A small multi-label image tagger, trained from scratch.
Data: trained on photos of arthropod specimens (BIOSCAN-5M), 48750 training examples, 44.6 epochs.
Rows from block 7 of a small multi-label image tagger, named by matrix and row number. Rows with one number within an expert belong to one neuron, the router's apart. Each number is 500 + 50 x the weight over its row's rms, rounded and kept within 0 to 999. All counts start at 0. Numbers have three digits each.
Before each expert's rows are labels from the 100 images, of 14848, where the router gives the expert most weight on average: "strongest on" is what is common among them. Only what is clearly more common there than usual is listed. The data: photos of arthropod specimens (BIOSCAN-5M).
# router: router (model.blocks.7.mlp.router.weight, 8x192, trained with AdamW), inputs 0-63
# up: expert up (model.blocks.7.mlp.up, 8x96x192), inputs 0-63
# down: expert down (model.blocks.7.mlp.down, 8x192x96, transposed), outputs 0-63

# expert 4
strongest on: order Hymenoptera; family Trichogrammatidae
router.4:515613521468542571483406518568459508546480443435565561506563603526616524512492429530489495459509567445507577466458452544547446512490470478502528464430472394454516416520515553501654531443529440
up.0:511534517488587410552518518450504531499457521464442448479488469581574437500487442434481491599480492435558472457525484496443476487561501541513475513547393523546516508469411608476531531509463452
down.0:430476526495501540479499508479523481452600555536459416519481543491435633551545549460471486514600505587478526498466530459620561516462495517523437462423508515499549439423532451521473451450472554
up.1:541521413430539563545441416436363540404440484505427516422509541456467544491442584572476440488563517562497468477438522486554544391514494423483519557398552526518463431545544501521524382478526498
down.1:507464544531550468438349490483470510539505579540501565521439501572595515516517539449446546590410458424523481469448593526402569528482498449488489476534449477429525505489527462533579448494537490
up.2:496503448577504539465445477427548498484565495420508468476499463439505538515432544556450453467494511516563534507555532514525550446515464508520460452541385473518486470531418560504491527465450461
down.2:528498529504499563549474529534499469511464544472524518530433478486471475476497549534489436553493447475432517458548610385468577531524460489442475502467571511466511488488473452446470548372512598
up.3:502549503451390451521528396569485538397482472488493517506548485474531487495537421487474469490509575555523508466534605429483449436572457433555460417535509536356515552501507447515491457417535544
down.3:507442521404503538503587535577430461375394517510465468459526586482422538444534448531497474549565513422491541612425466564406491489564551475577495516461518462484456498497554400481541574522501558
up.4:383520616484504518436480492427526511522500552508567450494537472478478552438551540438517546456458569450531521456507591475463463537523534398417506580492479512491495486529537471529432415427484519
down.4:577458440503459517478483463476521423447507441454500531417453485451514577564465510507533486465546505581488470527475479521501459478495493536453592428593537593526490572449417496428517562543476452
up.5:549438528547518389519449542463510563498503492447495410451501382531467523487668496483597459549503556540544477493482472548438588515478456487498509589555482532463530448583616438560491455464522546
down.5:446495590500494537549475560558413465466572493624529484522500557505599535403433492474504500483467584593545466472542431590479540516538508501510416444445446508538456527492525509499492447462465402
up.6:590511473452530478500429440607583538420515471531441476480475470521510526516524527541382556496571419472445397502533498494525509528434494517562492557533482593512569544521523496513379515560578435
down.6:498442457368491544460475484483516500540426567486499526525532536413436492533536489472536510492558456591489512499476538513428533498462510559461549476447512426539526606431454609487398511504512493
up.7:578510530627514446529491531544437452500524451460373445433490569538517515444509433512449439456532511514503533540508441525386458496541469571502501560509479560449561488458485460603500373546553549
down.7:433561541492513408595487457438448454488586481478513540516514524563499511468580577424566496493568464482476463444572525508517521441444470505510592502556427494502503492521519503464419455441472576
up.8:455483485606452473582514454445496550554506491425499463540483566530505470525467526593549583487538377568462479541461486489514579589485447517447562485468456576589500493504515458446508485556604511
down.8:469533528456473440640569510522430550520432517544610512503567601479529457477486381476441517442502538558611498540471605489450521507448489534581580411420477485483452466520466610524530450458531559
up.9:509450589470425493488494475484593499529497499517532499478486392485464457528522509435540363503467543503571519532530475437497489482534419542537579507580514477632534460520419525506440588500485474
down.9:458459474415535475548471493457554573544514553553520473449543503375480412548538504526441578551455449454480397508490564500527474479506543521473441531511475479462473536538482512615485501435628444
up.10:513457456470520468499535530438364532476567469475537473537577463473533507408546475474548577502575483565464520406551591572520450412458450592475515480441511508456516457459570542467545441543555402
down.10:487627475514434563514530473455556531396396599505491450461488516488492500513459428546490460480430459471534465563582482541522428541508579454512436565499421544522458508475481509529597573481455512
up.11:466505555545505495515481512493494540450428488523558415425586486514594583442491496531432521504475460424457455444449501489513462488463453524493578451457465411395497417488444517525506381514410441
down.11:545562554530503471529515540470416511502534515394529481463495513546479443423605504504438543423487485436545525506504511569509583552506426467465494469463492535439456471494522482504503573593498490
up.12:483452554500459561536480483529503485543606547485527470452476569585498457498478467475409429537497562515487415497546546474554630416522565450498511535546507465554562487496495497500580482497420525
down.12:398552563569631550410459450507468528556461378532376532528600428444503556491609515466515542424499507506518518536481520434496479516490520475490418543492418491565495555455512481574440533543535567
up.13:578523508418552486554538569505414522542493572516511478458570559560444522425547536481531493439575435500522517492473479568437520540430492493484380515463525507515434465402502514474432481481516509
down.13:550544361504374581553482508554526594568557455520488477536452580510488503397501503500498501525555451422474509528504459415520487500587576669469481480436448419453544442465569441544504472493549466
up.14:406455468425461556504525416605558471466580555538523523479478465497467485538493491442564549488424446563489602492505414513471534459464564522498443423561602516577506510497471567524467478561472566
down.14:600519401453466429473472533438548442500548515485443491570529519461482483477417390476483493445355520452532467506439481537556533492595469523438620531512541398566481498546517559470459439543496450
up.15:449491439570460581519411465419515453381500586469461545471479511475470505572583445439438483526457439517438413475474579469524537491511490485391470412457515530478509550589503537521545590448491531
down.15:524459598506417408495494512461512460473485540588494483513428561422562555522377468561567537525528607481549453493539505461447470505507522456593524534528527438473408517501490543451539586505418502
up.16:571462480524492469566615526457473540519503467549516470565552502437470503575515509476486527553414487530476530525579435456495556450570456556454505389555548536442604529512545544537494414389440493
down.16:414517507475526409477544499481495511359451503470573594583538521548521464519462522454539518565571506546547479494464486532489568526449503568546462479516569501462470468473506526579593469527497459
up.17:467528561501544500471601481595542476543570567597516516586511431376509484456426474533489550587512502435554535467531478546481463507422542459446509554450542529523508552474488452576459422480516470
down.17:480468547498500440571558494459455434443445578414485486490422522487465590562592546538583446372490480573457497441554529481524580478512507536593515497584521513534450449486485501507449485512483501
up.18:505541495540517446556509532502540498455509526480433472508470508466525429493533477562473604435444489569580411540540507443478510507477572479475528398470414472482525544449452495543456463587441546
down.18:412440563518422482470480574565435450584423537455504492507564504557479411468460559460527447528526513419503536518582540514495416447500535467504547462514579483453521375474486517552532512536444435
up.19:529557445579497562393522533444519457450555576463472464472429573482523493498437587539493551441559516567533520483474535567520480466548577479568479497463506446514537543469653472576580464477480535
down.19:646402568416530494451449471580528562540473588482480520553476505548457483529515420506470579429521486467471470401498426497468534484485434571476571498429517519510511579507396475414485520468461503
up.20:522510567536509525398482465582566505520504518473522493491518538526534598481484439522549456398457533509469512549522513455544372510476432478518473522577486584425549518470467433547459474540499420
down.20:543399577505444431469608482524566502535481480583553498513490400462426534463451488421455434591470494543519459559534498387527580448508470599499588488463548501505444527481528479426578559492562601
up.21:452451441534518376425333575483476444571524519523588521464516509496496502498566568467516502540535606486506495476513522517525509407510552478532581528474561469500532497444559472577541502475439454
down.21:436411515599505526539441501495578528499475474517484471527485494528515471605467534476489501467452460503418528580540431548524464476510476578445502498587427516548405456477405437413375502542452456
up.22:438440501468545576431573516517515414411462497469506474571553596423576527518484491481557558521492540531424514404574541507503415534513486605546534561524493475577491436494502561484488501432511462
down.22:496419522485515559514538473476528557496590505489475501431535523547517450336507512457580439479448547441444475513456482497493448578464563441497481515468404484420506554505491457427495507474516546

# expert 3
strongest on: order Coleoptera; order Hemiptera
router.3:539436498492456519592527464410496419485564555512437428436443518505444429470480612403552493507466477516469419570531589458502598486482544508447469560552514521593495474505534557480519579439499485
up.0:459410524535493512547576321507503476507562473447568443509534422587508491507554505472497541469580400476458376382523605494553519510502481481503478442508488488553375534466525475539510442451559468
down.0:480478435608443487511502609533437430449487569553389456462473517492539534516547537522497456513539592611555571495510472536500577430507527431455602481584496493448429540451498479480520588576439490
up.1:471489510429479538448512469457499422541460543405491469603468468452520471485519535506494426492412494529567515499482437539392488441514496445528586496489486465573494565457540552500471451509575354
down.1:508507523483467506481509590534494477563551589479494548454624500580565407422625468420410479481497427544482484568610427534505420484478519468570553491497467480397539452461418501445500562483452492
up.2:426515477476559517592457460433513400469568521582524491528481579483527514481591354470411543459369443580564476477536436496489538447527492478506440502462518498498562512563605557445527541456540518
down.2:571488541474525489427547565517546571641499533427494475441545453432524572568547556546602475533572511469532497447472499506585524550506526485492558522493560479480507445484399490505500484497387486
up.3:571422516504452502524572512556491528497497506490539604468441546418530448511420506551446497478487529587468475536527529453436448488509550537430502521447472674467499594483505491436517532530578481
down.3:470446546489459453545474452486421518516526485500520438437556472470442510462478496505613515561642519430511572442505475545468516473532470476539498524524543419502429489468489504488466561541456434
up.4:545514523538508485510571468598587504486651515505469586542506526503467402482490472535483461398453519487546546538464503501445592538538545515488464501543486463596558509488614492428451441530533448
down.4:499470576496520556395436548437472538450408522485522494498502489538528542449512493487473499546534510421530453498579540472538399519546565438568511480408538530413536540480502473479553512553548522
up.5:500531535527570515532409570591434521501492518496500440362518431508501468633510463352553531554417487453527362512462645489486499525486481490490485462499519483531449450491449436455480483594549498
down.5:501438502420521554611527524572532504455533512493525483515499551429565521434445463496431476469434599538588526430576476487493475465500474469414376459443392502537494476512518462559509554472519439
up.6:462465556559541470507495520436559534448505509422468531456528534593421533517527452450544459586602577535516398505551444482465563491519527517467427437504522409546535548506469457375446432484568599
down.6:511518546504483520505526510500478471436418544412519510526532445456493461557563516487546500426489423467484432408495463466464509476446482531427475524415536446538453496510471439595423471509487477
up.7:590515437481572506553556426471413549550532477487532537598478486595472612518493520483480426442542513503407454548483487499560491602430482597590458423479483641507586515402499526508463475474567454
down.7:405455496501492511441483544511483396513593484522480452524514491499500470461385506516512559525562470448415578433471465550542456434519434453566537519458451445459468431572443491540519519543503468
up.8:468514469548474456477442387471472531472571540446539493469516466480544505551510492510387480533482468526447493490525588511490469452553449472484505503532499541525400512486515555461527503481480500
down.8:440455521473499534560471573439459488479502418549485458581410541502369455470491564503503532498520367452542464502573464462510531502536533467463464488604493426436504511423471494471484447450518501
up.9:379441521447458466481547513622460528569569490480533478523528477523482430402521559465542601561475529401475490474460446572406491523448512416640478478451474587582465477489514526482485499557532451
down.9:526593545475456515492496440476482517565440515483455423473468580486561495400493524527498473473467522571610495497512501522504532463469490517471456532438484525503511546443431490525516459488581516
up.10:561480517564488497310489557539535499513492438508468558509523521498467503464445511509509491483514454438538472482482567464611469457413504518587478482477453510539538508519608487561546481552478423
down.10:550433491503538496480527459561469504509584523480476471528468449526573450600489471556481408535518515387364537570434436511391536473471452387479532541533542548587494406494472483471415461521508600
up.11:565407511416567467483472504571415472504545444488513514523433493505508512519450455551474494536428500467556431419527489530495542551462483542477526423427570533503526449529459578520519450548496437
down.11:546553523549540483461532485382483492439541472551493554475565586488438467479429479462477516486579465548464555413552398495565433469473502502478620531477512564552475408551481495582464497542563546
up.12:542419459479511480477531472419553530461541471546504513511475419563481426548567501465500505593510529460519431391542528436533575559535385489462435493511460489527467550404557448560556556565557489
down.12:493529410619498576523504564540479395534548533436478549471551511581508573421445429566538521444510479463515497541482609463524431551502509473569594500550447445472523540551469494458426563514499525
up.13:439497431451469503515543483420522461498498448439599575504427468474475497533514459442592435497513516586503564494480492454476504438408501417520467586463489442558551455557528467541407415514489448
down.13:548543492461414584532457534454566565595485492492552522548469458525534555489488520460418577478540509494569515496446522538478525463521467514450541493527498500415508535456457564445414429568419547
up.14:631560506565521436538560482478532465507474517447449565579468403581501551528419492587476507470506590505491462510485522513487494555454452542498545411533498569413597531453602473451546544511521560
down.14:439572469460485480451577497444435545492476459530576609516482566529433491510397464512531510565530482444507609423532442578538419556466605476497441416493590480491473484437500473589432463462502623
up.15:527481515556654405506503545533585456555455435436456507534501542415500539513519487542528544496537476415487558486518505544569612468462508543548545467516494524538443539468472578529587488532471439
down.15:514533584538541454494467390450517607492441480486490568492605450499437485468501413538460439443508564480458509467497593457460442515495466554476443550516442607549534557488585441477409396526488505
up.16:472545483563454487521410548584537441558486457520392454518597540418498587521479428443455517512464516506452547549449457517563514517477509531510631553513540461500493421498537453545549490496472441
down.16:492479539521475440449528503522570437425498505553525550478515486507473423444472470478533513559615486514577542532476496501475583544555437488456437581429467506480553406497481585470432521533521484
up.17:413531562490500569515477445379565479518511515424460520500521448465454496488494453386590496453511426447464495512481499592417450444592539532562449542509513539535489459502455607469497474466419399
down.17:531606453441464447421481544502440496510492577494516536529529492475542497473475518478386564503487457507467524450525592494557482445451537506480501571467524449532530445448501494544512558482501512
up.18:445541463483476521483590455529533644464508437497451543525512514553490505482462451497523468460507518441539482432476532497470445495448454551519511506605481531514456428520495455472491441524486545
down.18:581478471424412550436454519408560394552541553474586572562503528478519512527528559480489440559448442523535551560479464566510451446499497427542419546478504470475487582427578512506492462521550341
up.19:401486503515426516507540498603528519528489349507457451514433531543447460521477411510526467543468526463486395446508510492433555573457517544455482508464555526462434466485444383518450499520460485
down.19:525488480406403451479503443440492485494519629392564552533506539490575457534532516603437514499508475567557530601546438516504500514489569578557500467428539504483589551400566552536511571546501480
up.20:503491497504548531438552550491500510533465424471430501607495616624522517506521432509514459503467515548438508541553488593583494550506527441476501600500440405537455497518505486496497446570562425
down.20:584461464585608498520534477563417541416606481417546492452440437488535504572515632460458513452499464471597579480494512449550555501476510520439589456470562541439477475528445527461538441511463514
up.21:517503476528494556580642442572554451472500426471441446507496437426414446458409426452418551519534483540535570499552550489523506495548563570535465462533560557504453579543403502613563398483503545
down.21:514551538599442463497495493529491569466512507576561462459539635531545512497508518531387437482439531551450514544501451579473609581452390453590524428421518521487385545453532526476522521509367486
up.22:482540549549509497437566509524544471483495477536499420537463536573530462495506416551433561513568443397469399474514471519506477507513511405460495604453546459498419424512515527597441457530486540
down.22:484456505397511441560368497469511481492570516515446496477537454448530514497575447564524434504476452535485530571457511530538510563574528583467548419507508528398528525539493477491471585411462423

# expert 2
strongest on: order Hymenoptera
router.2:488503528511535550424475436420483520536447528475469563438450555524559530532520471486615491559440534434445536356443463408471514584557523406509440567526385482415507549513601473485427469456410408
up.0:511425533479525527455569539496571464564537505515483422429555559493484551427547555488500496499512509562410521497575552509457530520440543480484479434575460451554484517367455484496553509439528372
down.0:578591536520530537463473503480517428407534660452487494545398496442469433539451508413526572406537474438578459553471412502580464501490448439411513473481454586525422550559527483531525572493553499
up.1:478560467459440543556501536445546503415558546533493486451497409412437432493433470598475460555465439509520559418572471533441442476539465509565465558385591526519459451585542441504534361491426446
down.1:504443486522546440507591492530454516544459486556537486495538545470532539515424483515578591553552405482436473559524563571511497452538491509458504552480445494510506438502448528589518482556558464
up.2:471524582566461447516540521463498467533486406449515501460545451499588472448469459433390513511494525591552628452513455497535432612457483535457511441529564544451482556569544555415492422608462551
down.2:500454465456513443474478454489485477500468543460554472562510502491509460480667434590532585539431532497467448508469483495470480438473413508529402545502520457547520456493508491526476586381506541
up.3:443552537496450515511541518541428506469499544427420501519440587446493489507471566532541551521561492597401497514578533440574544499519527504387517497587575484475554505532488492506455474560469443
down.3:575513518499534428515452506556604472512498470489480633525558503510443536491483621605449504550518474463495516436423513538463496477626536403494476491464532505520578490550436435533575585526556461
up.4:506526526448516494447568506445421463539481541568602501412576450476463493530535491388503469502488338576451577501571550562422469471496406554533408527415529433656453559477485572448479467570504496
down.4:449389473463516452450450478508444540477496502441460459491490462556513398597516479534471573559539564469503438598505527531443492482453436541532571465517509567415518577627473534512510459476491584
up.5:466507488516447504514612535451499525425537417491489462504544485543510498516611560456424461441568402434523566441501418505429431514368454482518518584524495509516552484589502435592425587495483516
down.5:505491505522559488391469487469522449573564473481430446578587534604501464467489457412535501479534565526444476437519545559565512468515544558566463474506454540514470519432502428473420521381497475
up.6:505543562448519579556568517443623550469559532465500503483529508519465497479578465515504502474460490497579457515490521533575457448453617492467541448544636463557372497389431554608555529470497525
down.6:534563521533521554428533437436465480519534515499464498564417508590518481583438511522389512399488436604544517520559534519476487528530508483489559501524442484524470496519478416430447483543564560
up.7:470626481555554438494602449435517495570516528473467457535334491466514537461509488483596400482507551572424581471551583527560434461483458453535498592461455539523555524533559464559473467455579572
down.7:441463519482507526423538519542491494428560502495455477519411521476518425486347544498485476441464459477549480507558498562582435490550495506508549518535631516467526440446490503553474532342516485
up.8:490522437434430448426489497459482557414507521602489454478545429488528528446484593534565481501516561465436518422490514592448507470519536433543488605422500394516457475591544443554469422584398502
down.8:517484444484531518422597581548441534478525434422592509535512510511541447469607445472513522455499573496527480518588433447508565559408505470400477489455468477589526484481453440539444528456576568
up.9:485508567484574448444453432561460500522576492502566462500443550428496519442511538566498545513467474512486459531532467475600521438542561495529525442447529471541410500524561457527502438481518476
down.9:566542544555527505574461563582491481541549486527530540561473494388572413386531518426441504589526490554414469444473542394605521497467565625418440566515460508430541458420533486536488502529446495
up.10:519481545527463513525488495504614503557448510466516466455560553573541392412447512450544500405564501488560536511526590561497465515508503543433509429434524443502544491563492551494560464536445440
down.10:487517473426462509493537513489438488469487488456437411578504486425458547559472467504475431485571431543514394492490587539558503453504483557546503465494525532520489554440531484546527454494490571
up.11:542455448606512438449464527500530457504457546518404491494615478502548507461519556490429477476466471523450506526545561560543552663517536500536450523479537391521575446403480478507558505559476423
down.11:495443540537610488503531488508489459508527518517500573464527452473460471512481462453581389436564588517438533397444593508459543427545540516578499519468503491501471501452469436406448486438511501
up.12:590520536495447494422534438508479480469435546473422429507501585542449532443479547434488500483500503504509452498471496499432509514529425458546406585493452472469443522424457567470522518460497374
down.12:572357549504573544483490532522584507524432532446480434582465447428500520559439405429447455535500427490581516478518455472556425506508573521511555454429620535521508502538475556466488534489520596
up.13:483515601516502485537501487496559429495516584449508525489537537472544506485558468455591560436512539452436369587472536478423460487481491422539466497431475413505518530445515473578430455491436401
down.13:532512505478471539491524523502588514550535408503486466553452497505409525476502500549431537518473533554482561506619477571509436540486495506481482532463620518456499579550554545468629545473485561
up.14:555415513530502469461484496500471484509533488556430448465555496460549549513467585496572407560599360494461484543512545556473604355556470442591501463463508489523534590461440392547592528463449551
down.14:373426437542467410516537519482509471500431509417418495519514512499459425456473477570572468538383541564497542404462557573555526463508464491529549462529518407509557526544565555657485502524534532
up.15:505527546634599489513440540564505523512544474438484605402436490423384587510497478533478516516502464544457567433387462542573497442521457528494429511454543477436431425507555506526478517476440519
down.15:431556515477490474448481400499500464551490420463546565523485357405451427452557418568448427459458571523450549393510503491505401444500521500564499507496493442448492479564464472481570414528481469
up.16:538657443415499585523569405536484544502551529517601556518422585491486549499527505495404500535450566511516530437557545385465512451495453537579534412507456534463480480543488526480527533487555448
down.16:460481569577395466454491521418522539543481451478505526487564560548532465484360425490549481551482477505529590572462482596537511544415459489527455500597535485530530599515479515520533500564528583
up.17:427501454539458555419538494474532494503468521514518513550510484518471534606463459581518515554467434440498506586629476549563526464476549500413460451566504556386496505544520410526457498494468484
down.17:505637454487464472454488472505480480541497572502531531418515458455460477455465536479526415558444540468538441517426488477500578531464474455502417420468461468526416509417442603350519564459577497
up.18:448444470519480438576478471486479509512512434492413443554450523548560551443534549445639423549534441441493550435503501555519532504478530379492392441540502519479508426489519481491440477473449571
down.18:504626481523454494503512512507558383481434533566496475511507498523490509557472592504473551547441486432445549488500490568431484575491446613446504533491439531417394598530565514498473611489495356
up.19:528499454475420584554552567499455512510537490490605533535499431543560466472475523595560468497457475515409392562487532430540552526564586453516534472544396424522473503480544541526480457459531546
down.19:501470587522501453496549465399488419518383550536485627527470452546456563478511508518559496494443477468515555496564533558459514422482395525480437590467552564531555463537521443505512395344487444
up.20:464422536599407570439470462474513430507526483493428529425454462523469542581475473466472462590495491552463559495583433440459538427530499474577436550568466588453422494480501447539462402618588468
down.20:483391408442376468514480468438546483538541492509526525463458588446454512453484504531441547447503492526478481568502436452476472484519474433523595515504485501518530477479455512499486524459538507
up.21:423484519469405560454502489548546522507444449457508568408415451512515466447487550527531487528533509479405494554518408607484550482527528585536534459515448387561456528491539512409479488571597568
down.21:590600548540592480446476535487501544625482559558510532576508520483533511625487517467505353492517561505566536481519513471552517453463513493489486616559515504412525445603460463547543536431457527
up.22:506464467462460506478529480562470466546597499497408500511519538573520395591486528477462487500602486492471531465539440539537472470477493455566544478579494506555501535425444521564484510546497542
down.22:521447527483519488545480610433467524498512480506573363512490503491577528528461595573478425617500561605460517558484479418528567455487501537455509496449377576495499484545439523498495493500467385

# expert 6
strongest on: order Coleoptera
router.6:594508520499543480480561460491472440471555506548517437461501540492501435362453436505559507501524431483449545589535576548392548499473563504486470461523385574537540424463493443483407563552443549
up.0:476631534471508493486587457550486562500525506513565528479420588509554567523429482563491477513492406461457399510563478545445469494465499492495529465523476480527536498522452428536422539524552511
down.0:470457494556481529515477501583468488467384513543442424493505500551433503478462512505480479466564517530478470451526594474486576494534567584547471433412555410521537530540658592518543450491530536
up.1:609497444486544631523465531436574518526455527467504428534468490578517424448434511497492492624533426543576470488585533525513514534525451518482519505488539463469517491546410551590491493437558360
down.1:552630535513429491482506524569506525424502398478499492546402529479400522559436468488531522504428498488468557483565535516578433481504539548539533518518430422537486477474500564499436500450448549
up.2:539487590453531535461522488481531447458533540508528465438569488520511442474475471579466461459471478571458491472539541504540560364543502480482464456485488490515509480520583537487469469537420493
down.2:462459472474469467492618441453485518551490533393487460515550488521512490597517530475539542571462555481489466490449426587502444543466556409535554511530391677495508541454470502467433553546542461
up.3:535478507608512400571438575533417592512516437393463516450534558525552485464568554529510495468587500516464498437500465383479444482484498524539467571528525526559512489484486487526530482554503507
down.3:441465421483440614418456550452449504557434492564449482527495478480511521440435451592434483439489451507509495487373522569573462604507502530488471453498471541453517463522457422491536458488521466
up.4:494510373499549453444486501474586473529446402469419482528477498489407516472512567475443448420493442483550529499478554502500455470464493597579466494404448482523470483467464385494493507490602519
down.4:485492440483454518459414483561391524516511476530525487587512426486469476482497408494487493499560561533570539551472420438542551567450416521488540462537503427548518556544440453482484472530513507
up.5:478518500511530513442513466424538520415575451555568497438459477500477475474512414366496493506483461529485474547563503552399498522428500564550538384471450583554471479534539473547477458377477507
down.5:497504415589437460549463485509483518524497570510532472508456533512566543535495535494478525482443526473471487461536471511544444440525492564541468576462530465482452569564421490511526541592434545
up.6:521450497515564656556510473513433539496410541407471499479442466473501502442509474632528424578481555390449469513500453517559537549474507475525532531477519456598477519440568431452489521494528484
down.6:475546440544482571572480528499539463476462517485522502613523591510541526503502553389426567549519440498516533529475495544454526511512543439558467559548504535575451362596435563537550500492514493
up.7:502474532557438520479500454525567523464538503561417498409437601427519470481474552560460496537442550337405539543462553494595553490494470518475531490563542547572506433488553513554485554486511480
down.7:569463497409465509549514540551527464481556457480454548579527426541454528558476524452514563556393574460539478539528559444481373470526460461456454446523528510526540536471435530586492412539448569
up.8:590506556498500491519483536450507563488624542488480524441393528517415483420519489485503477519561449459505494442454446501575524517516528452590420458550452562557434504443501579428492491521497524
down.8:487543568604546488612447474587514519542499518474496469557568448472479464541559642507515477522469511438447523580528487544559525528493438562437531471505433533488463502533511466478548466500541470
up.9:556559562442425495508475507550477480462468501473499505494445548534563511444500494524476447525448507547426514553568433509510426567579516530547454494499465511532472499566636404497529549440478524
down.9:561449509456571521387458493522552508471490586486483500485441494532443561490460463480580554451517587433563463527500519489513514482506571469602486523446496550456565371442520501480481502500412488
up.10:543460449545533550510548521537490501367452461442556517523575622541488592532552552543578552449489443486538483443528586436525493399526453499416507524412487515523506473472497488512437563510497509
down.10:520495506456430588439514460510460528529488468565503499476436502507523491456453548624342485517478495563427511542468416593508521512460519394530481468515458484581479458517513577456507445525529492
up.11:591502538512456539483479429469541500517536487552500402464570533449515533433489526562546523440477578521471468467535529544502535450486474509506462568545521422462477405512599535377505418430486500
down.11:477416526479557485547568440445388448515475494466432490521428557421511498460549405481571523512486437525414482543559510542526442561434503524534569504467566512455467385591514393593420507395534458
up.12:508455554526479491492507572494459446413561543595499437580497589493481538397516441469409429544526468455516520402441434609434438472487560502498579499445524466503579507495538545587569486591554498
down.12:468492443508562496477515604549473645523486496471545497464544473503504448482548396506525527555489529450480442561492532485459500489494396547550454415350436517474522387455472410504461456534576460
up.13:617541507513486551478573414547483506484538509544515602454497489497527500567523513562581485476552540516505427489517435617520499497564518467466482456486500509481484390494390529482500523517464466
down.13:505465477469486325491594476541489452468503513488505593472430520553445498419505584517424475545478446487369475421520513503447595546577542389509512526562598444535481517540442509482512511490477467
up.14:515427544568449503444512485469414571471487510551495466531546475435453490446572476476475583533468458443429486503552538500491544345490574514479518567494520471460488551501497568480502547462457547
down.14:392562450565481436493375415521465527546454502441502535461425491584522502531502492484469467563450471558489458448539480537453427511449464478529482530468559494553481410485514509518519482474549402
up.15:523558466516397511589401463473505482474564506527488494469480520457483530453520423573463490496449416520499516497455430563530502514596565581531506444458535496423527474593550413547505423377572440
down.15:525492492511508367421637519428501552484490420499552413447505431535465546591459505502594459529503507453516397467600514582495500565431447460523528543507469496543477473461460543495503511505488499
up.16:548469498565494445409569473518442536440511437549549521514455511477464541510510466494460502434520405472366482527581572498426503457495534457553469404516431500555477500623488434531472467507540516
down.16:518447509407495560435474488480506539562517418513537445502646476546422477418449559490477476380434450564623496568509487555534505483512449496574455490425566493523499382536492545423550525522561392
up.17:538521414509503542518490452501491562501485477486455495494505595485518534564502619478391446454535494398485509486427505505451440504523448467484537519522471554431597563568485548539564487427515476
down.17:425425465552452422439373516494456471499661405502405487497543513490406499448416456491593506485558608474536608539538444420502548477501554476552435519511473492529428475477535482529492512546507502
up.18:479513525488485523498527430408626470558406517541460464534425433579423393469449498530499545479571571562536555543521406512441448511524504473467514526491569520494527513555521500549543388520521526
down.18:476510617509533498506531462511527537476531444497509522460467569521610490444493529435512411465495536474473487532508445551443496565477496450541515387533463431534531462471421531530397430511522489
up.19:440464513464473538611565515502537508537518533545440523556477471529502464514535602563544493569542476516459590426472450553484450431495491382479439529441510443516441527470455499450524497562558509
down.19:507472581464574527483498494548479480469489431433414513564638546538563446548492469502443511407510486487571501530457504564513462541465490510536553492473586481464468574470533485508593520587451548
up.20:608431439475481566550583571483473397525522539492472546575477542478503422505513501512437542516460417524537555524586524470502508470528492497445440484601541520526543538480511536486554514478560545
down.20:494566530480533563536533511555577553441556407478537501443567537483495462500505419475544534582438526409477419530480486527547493450437484558531534512459466528514583533493540521536528538457587486
up.21:615590495507435459542491551485519475412497622512496551489563492526543494479491418514514439477507475447572454555489418574492456427534575476501484523538582470492519495506486512445525546464509449
down.21:455518517511474470490450456495509568407494542482507469463542519468517493490440421495545436554516556432494501461563539482504438542497373436448603496448542513462487486585481337636571473497470428
up.22:457436567420481476516424587537585467557481513572445427388607507483421514526536527568470489507506496475535486461515545479434424551467528473476473446499409487498557544507428447463484434428571473
down.22:528593386455450464443571496550467479554487530535561450612443489506486511527518502564438553510488489442477512498525395508581548408480477401490456433564457494538486531419546477538418505606471558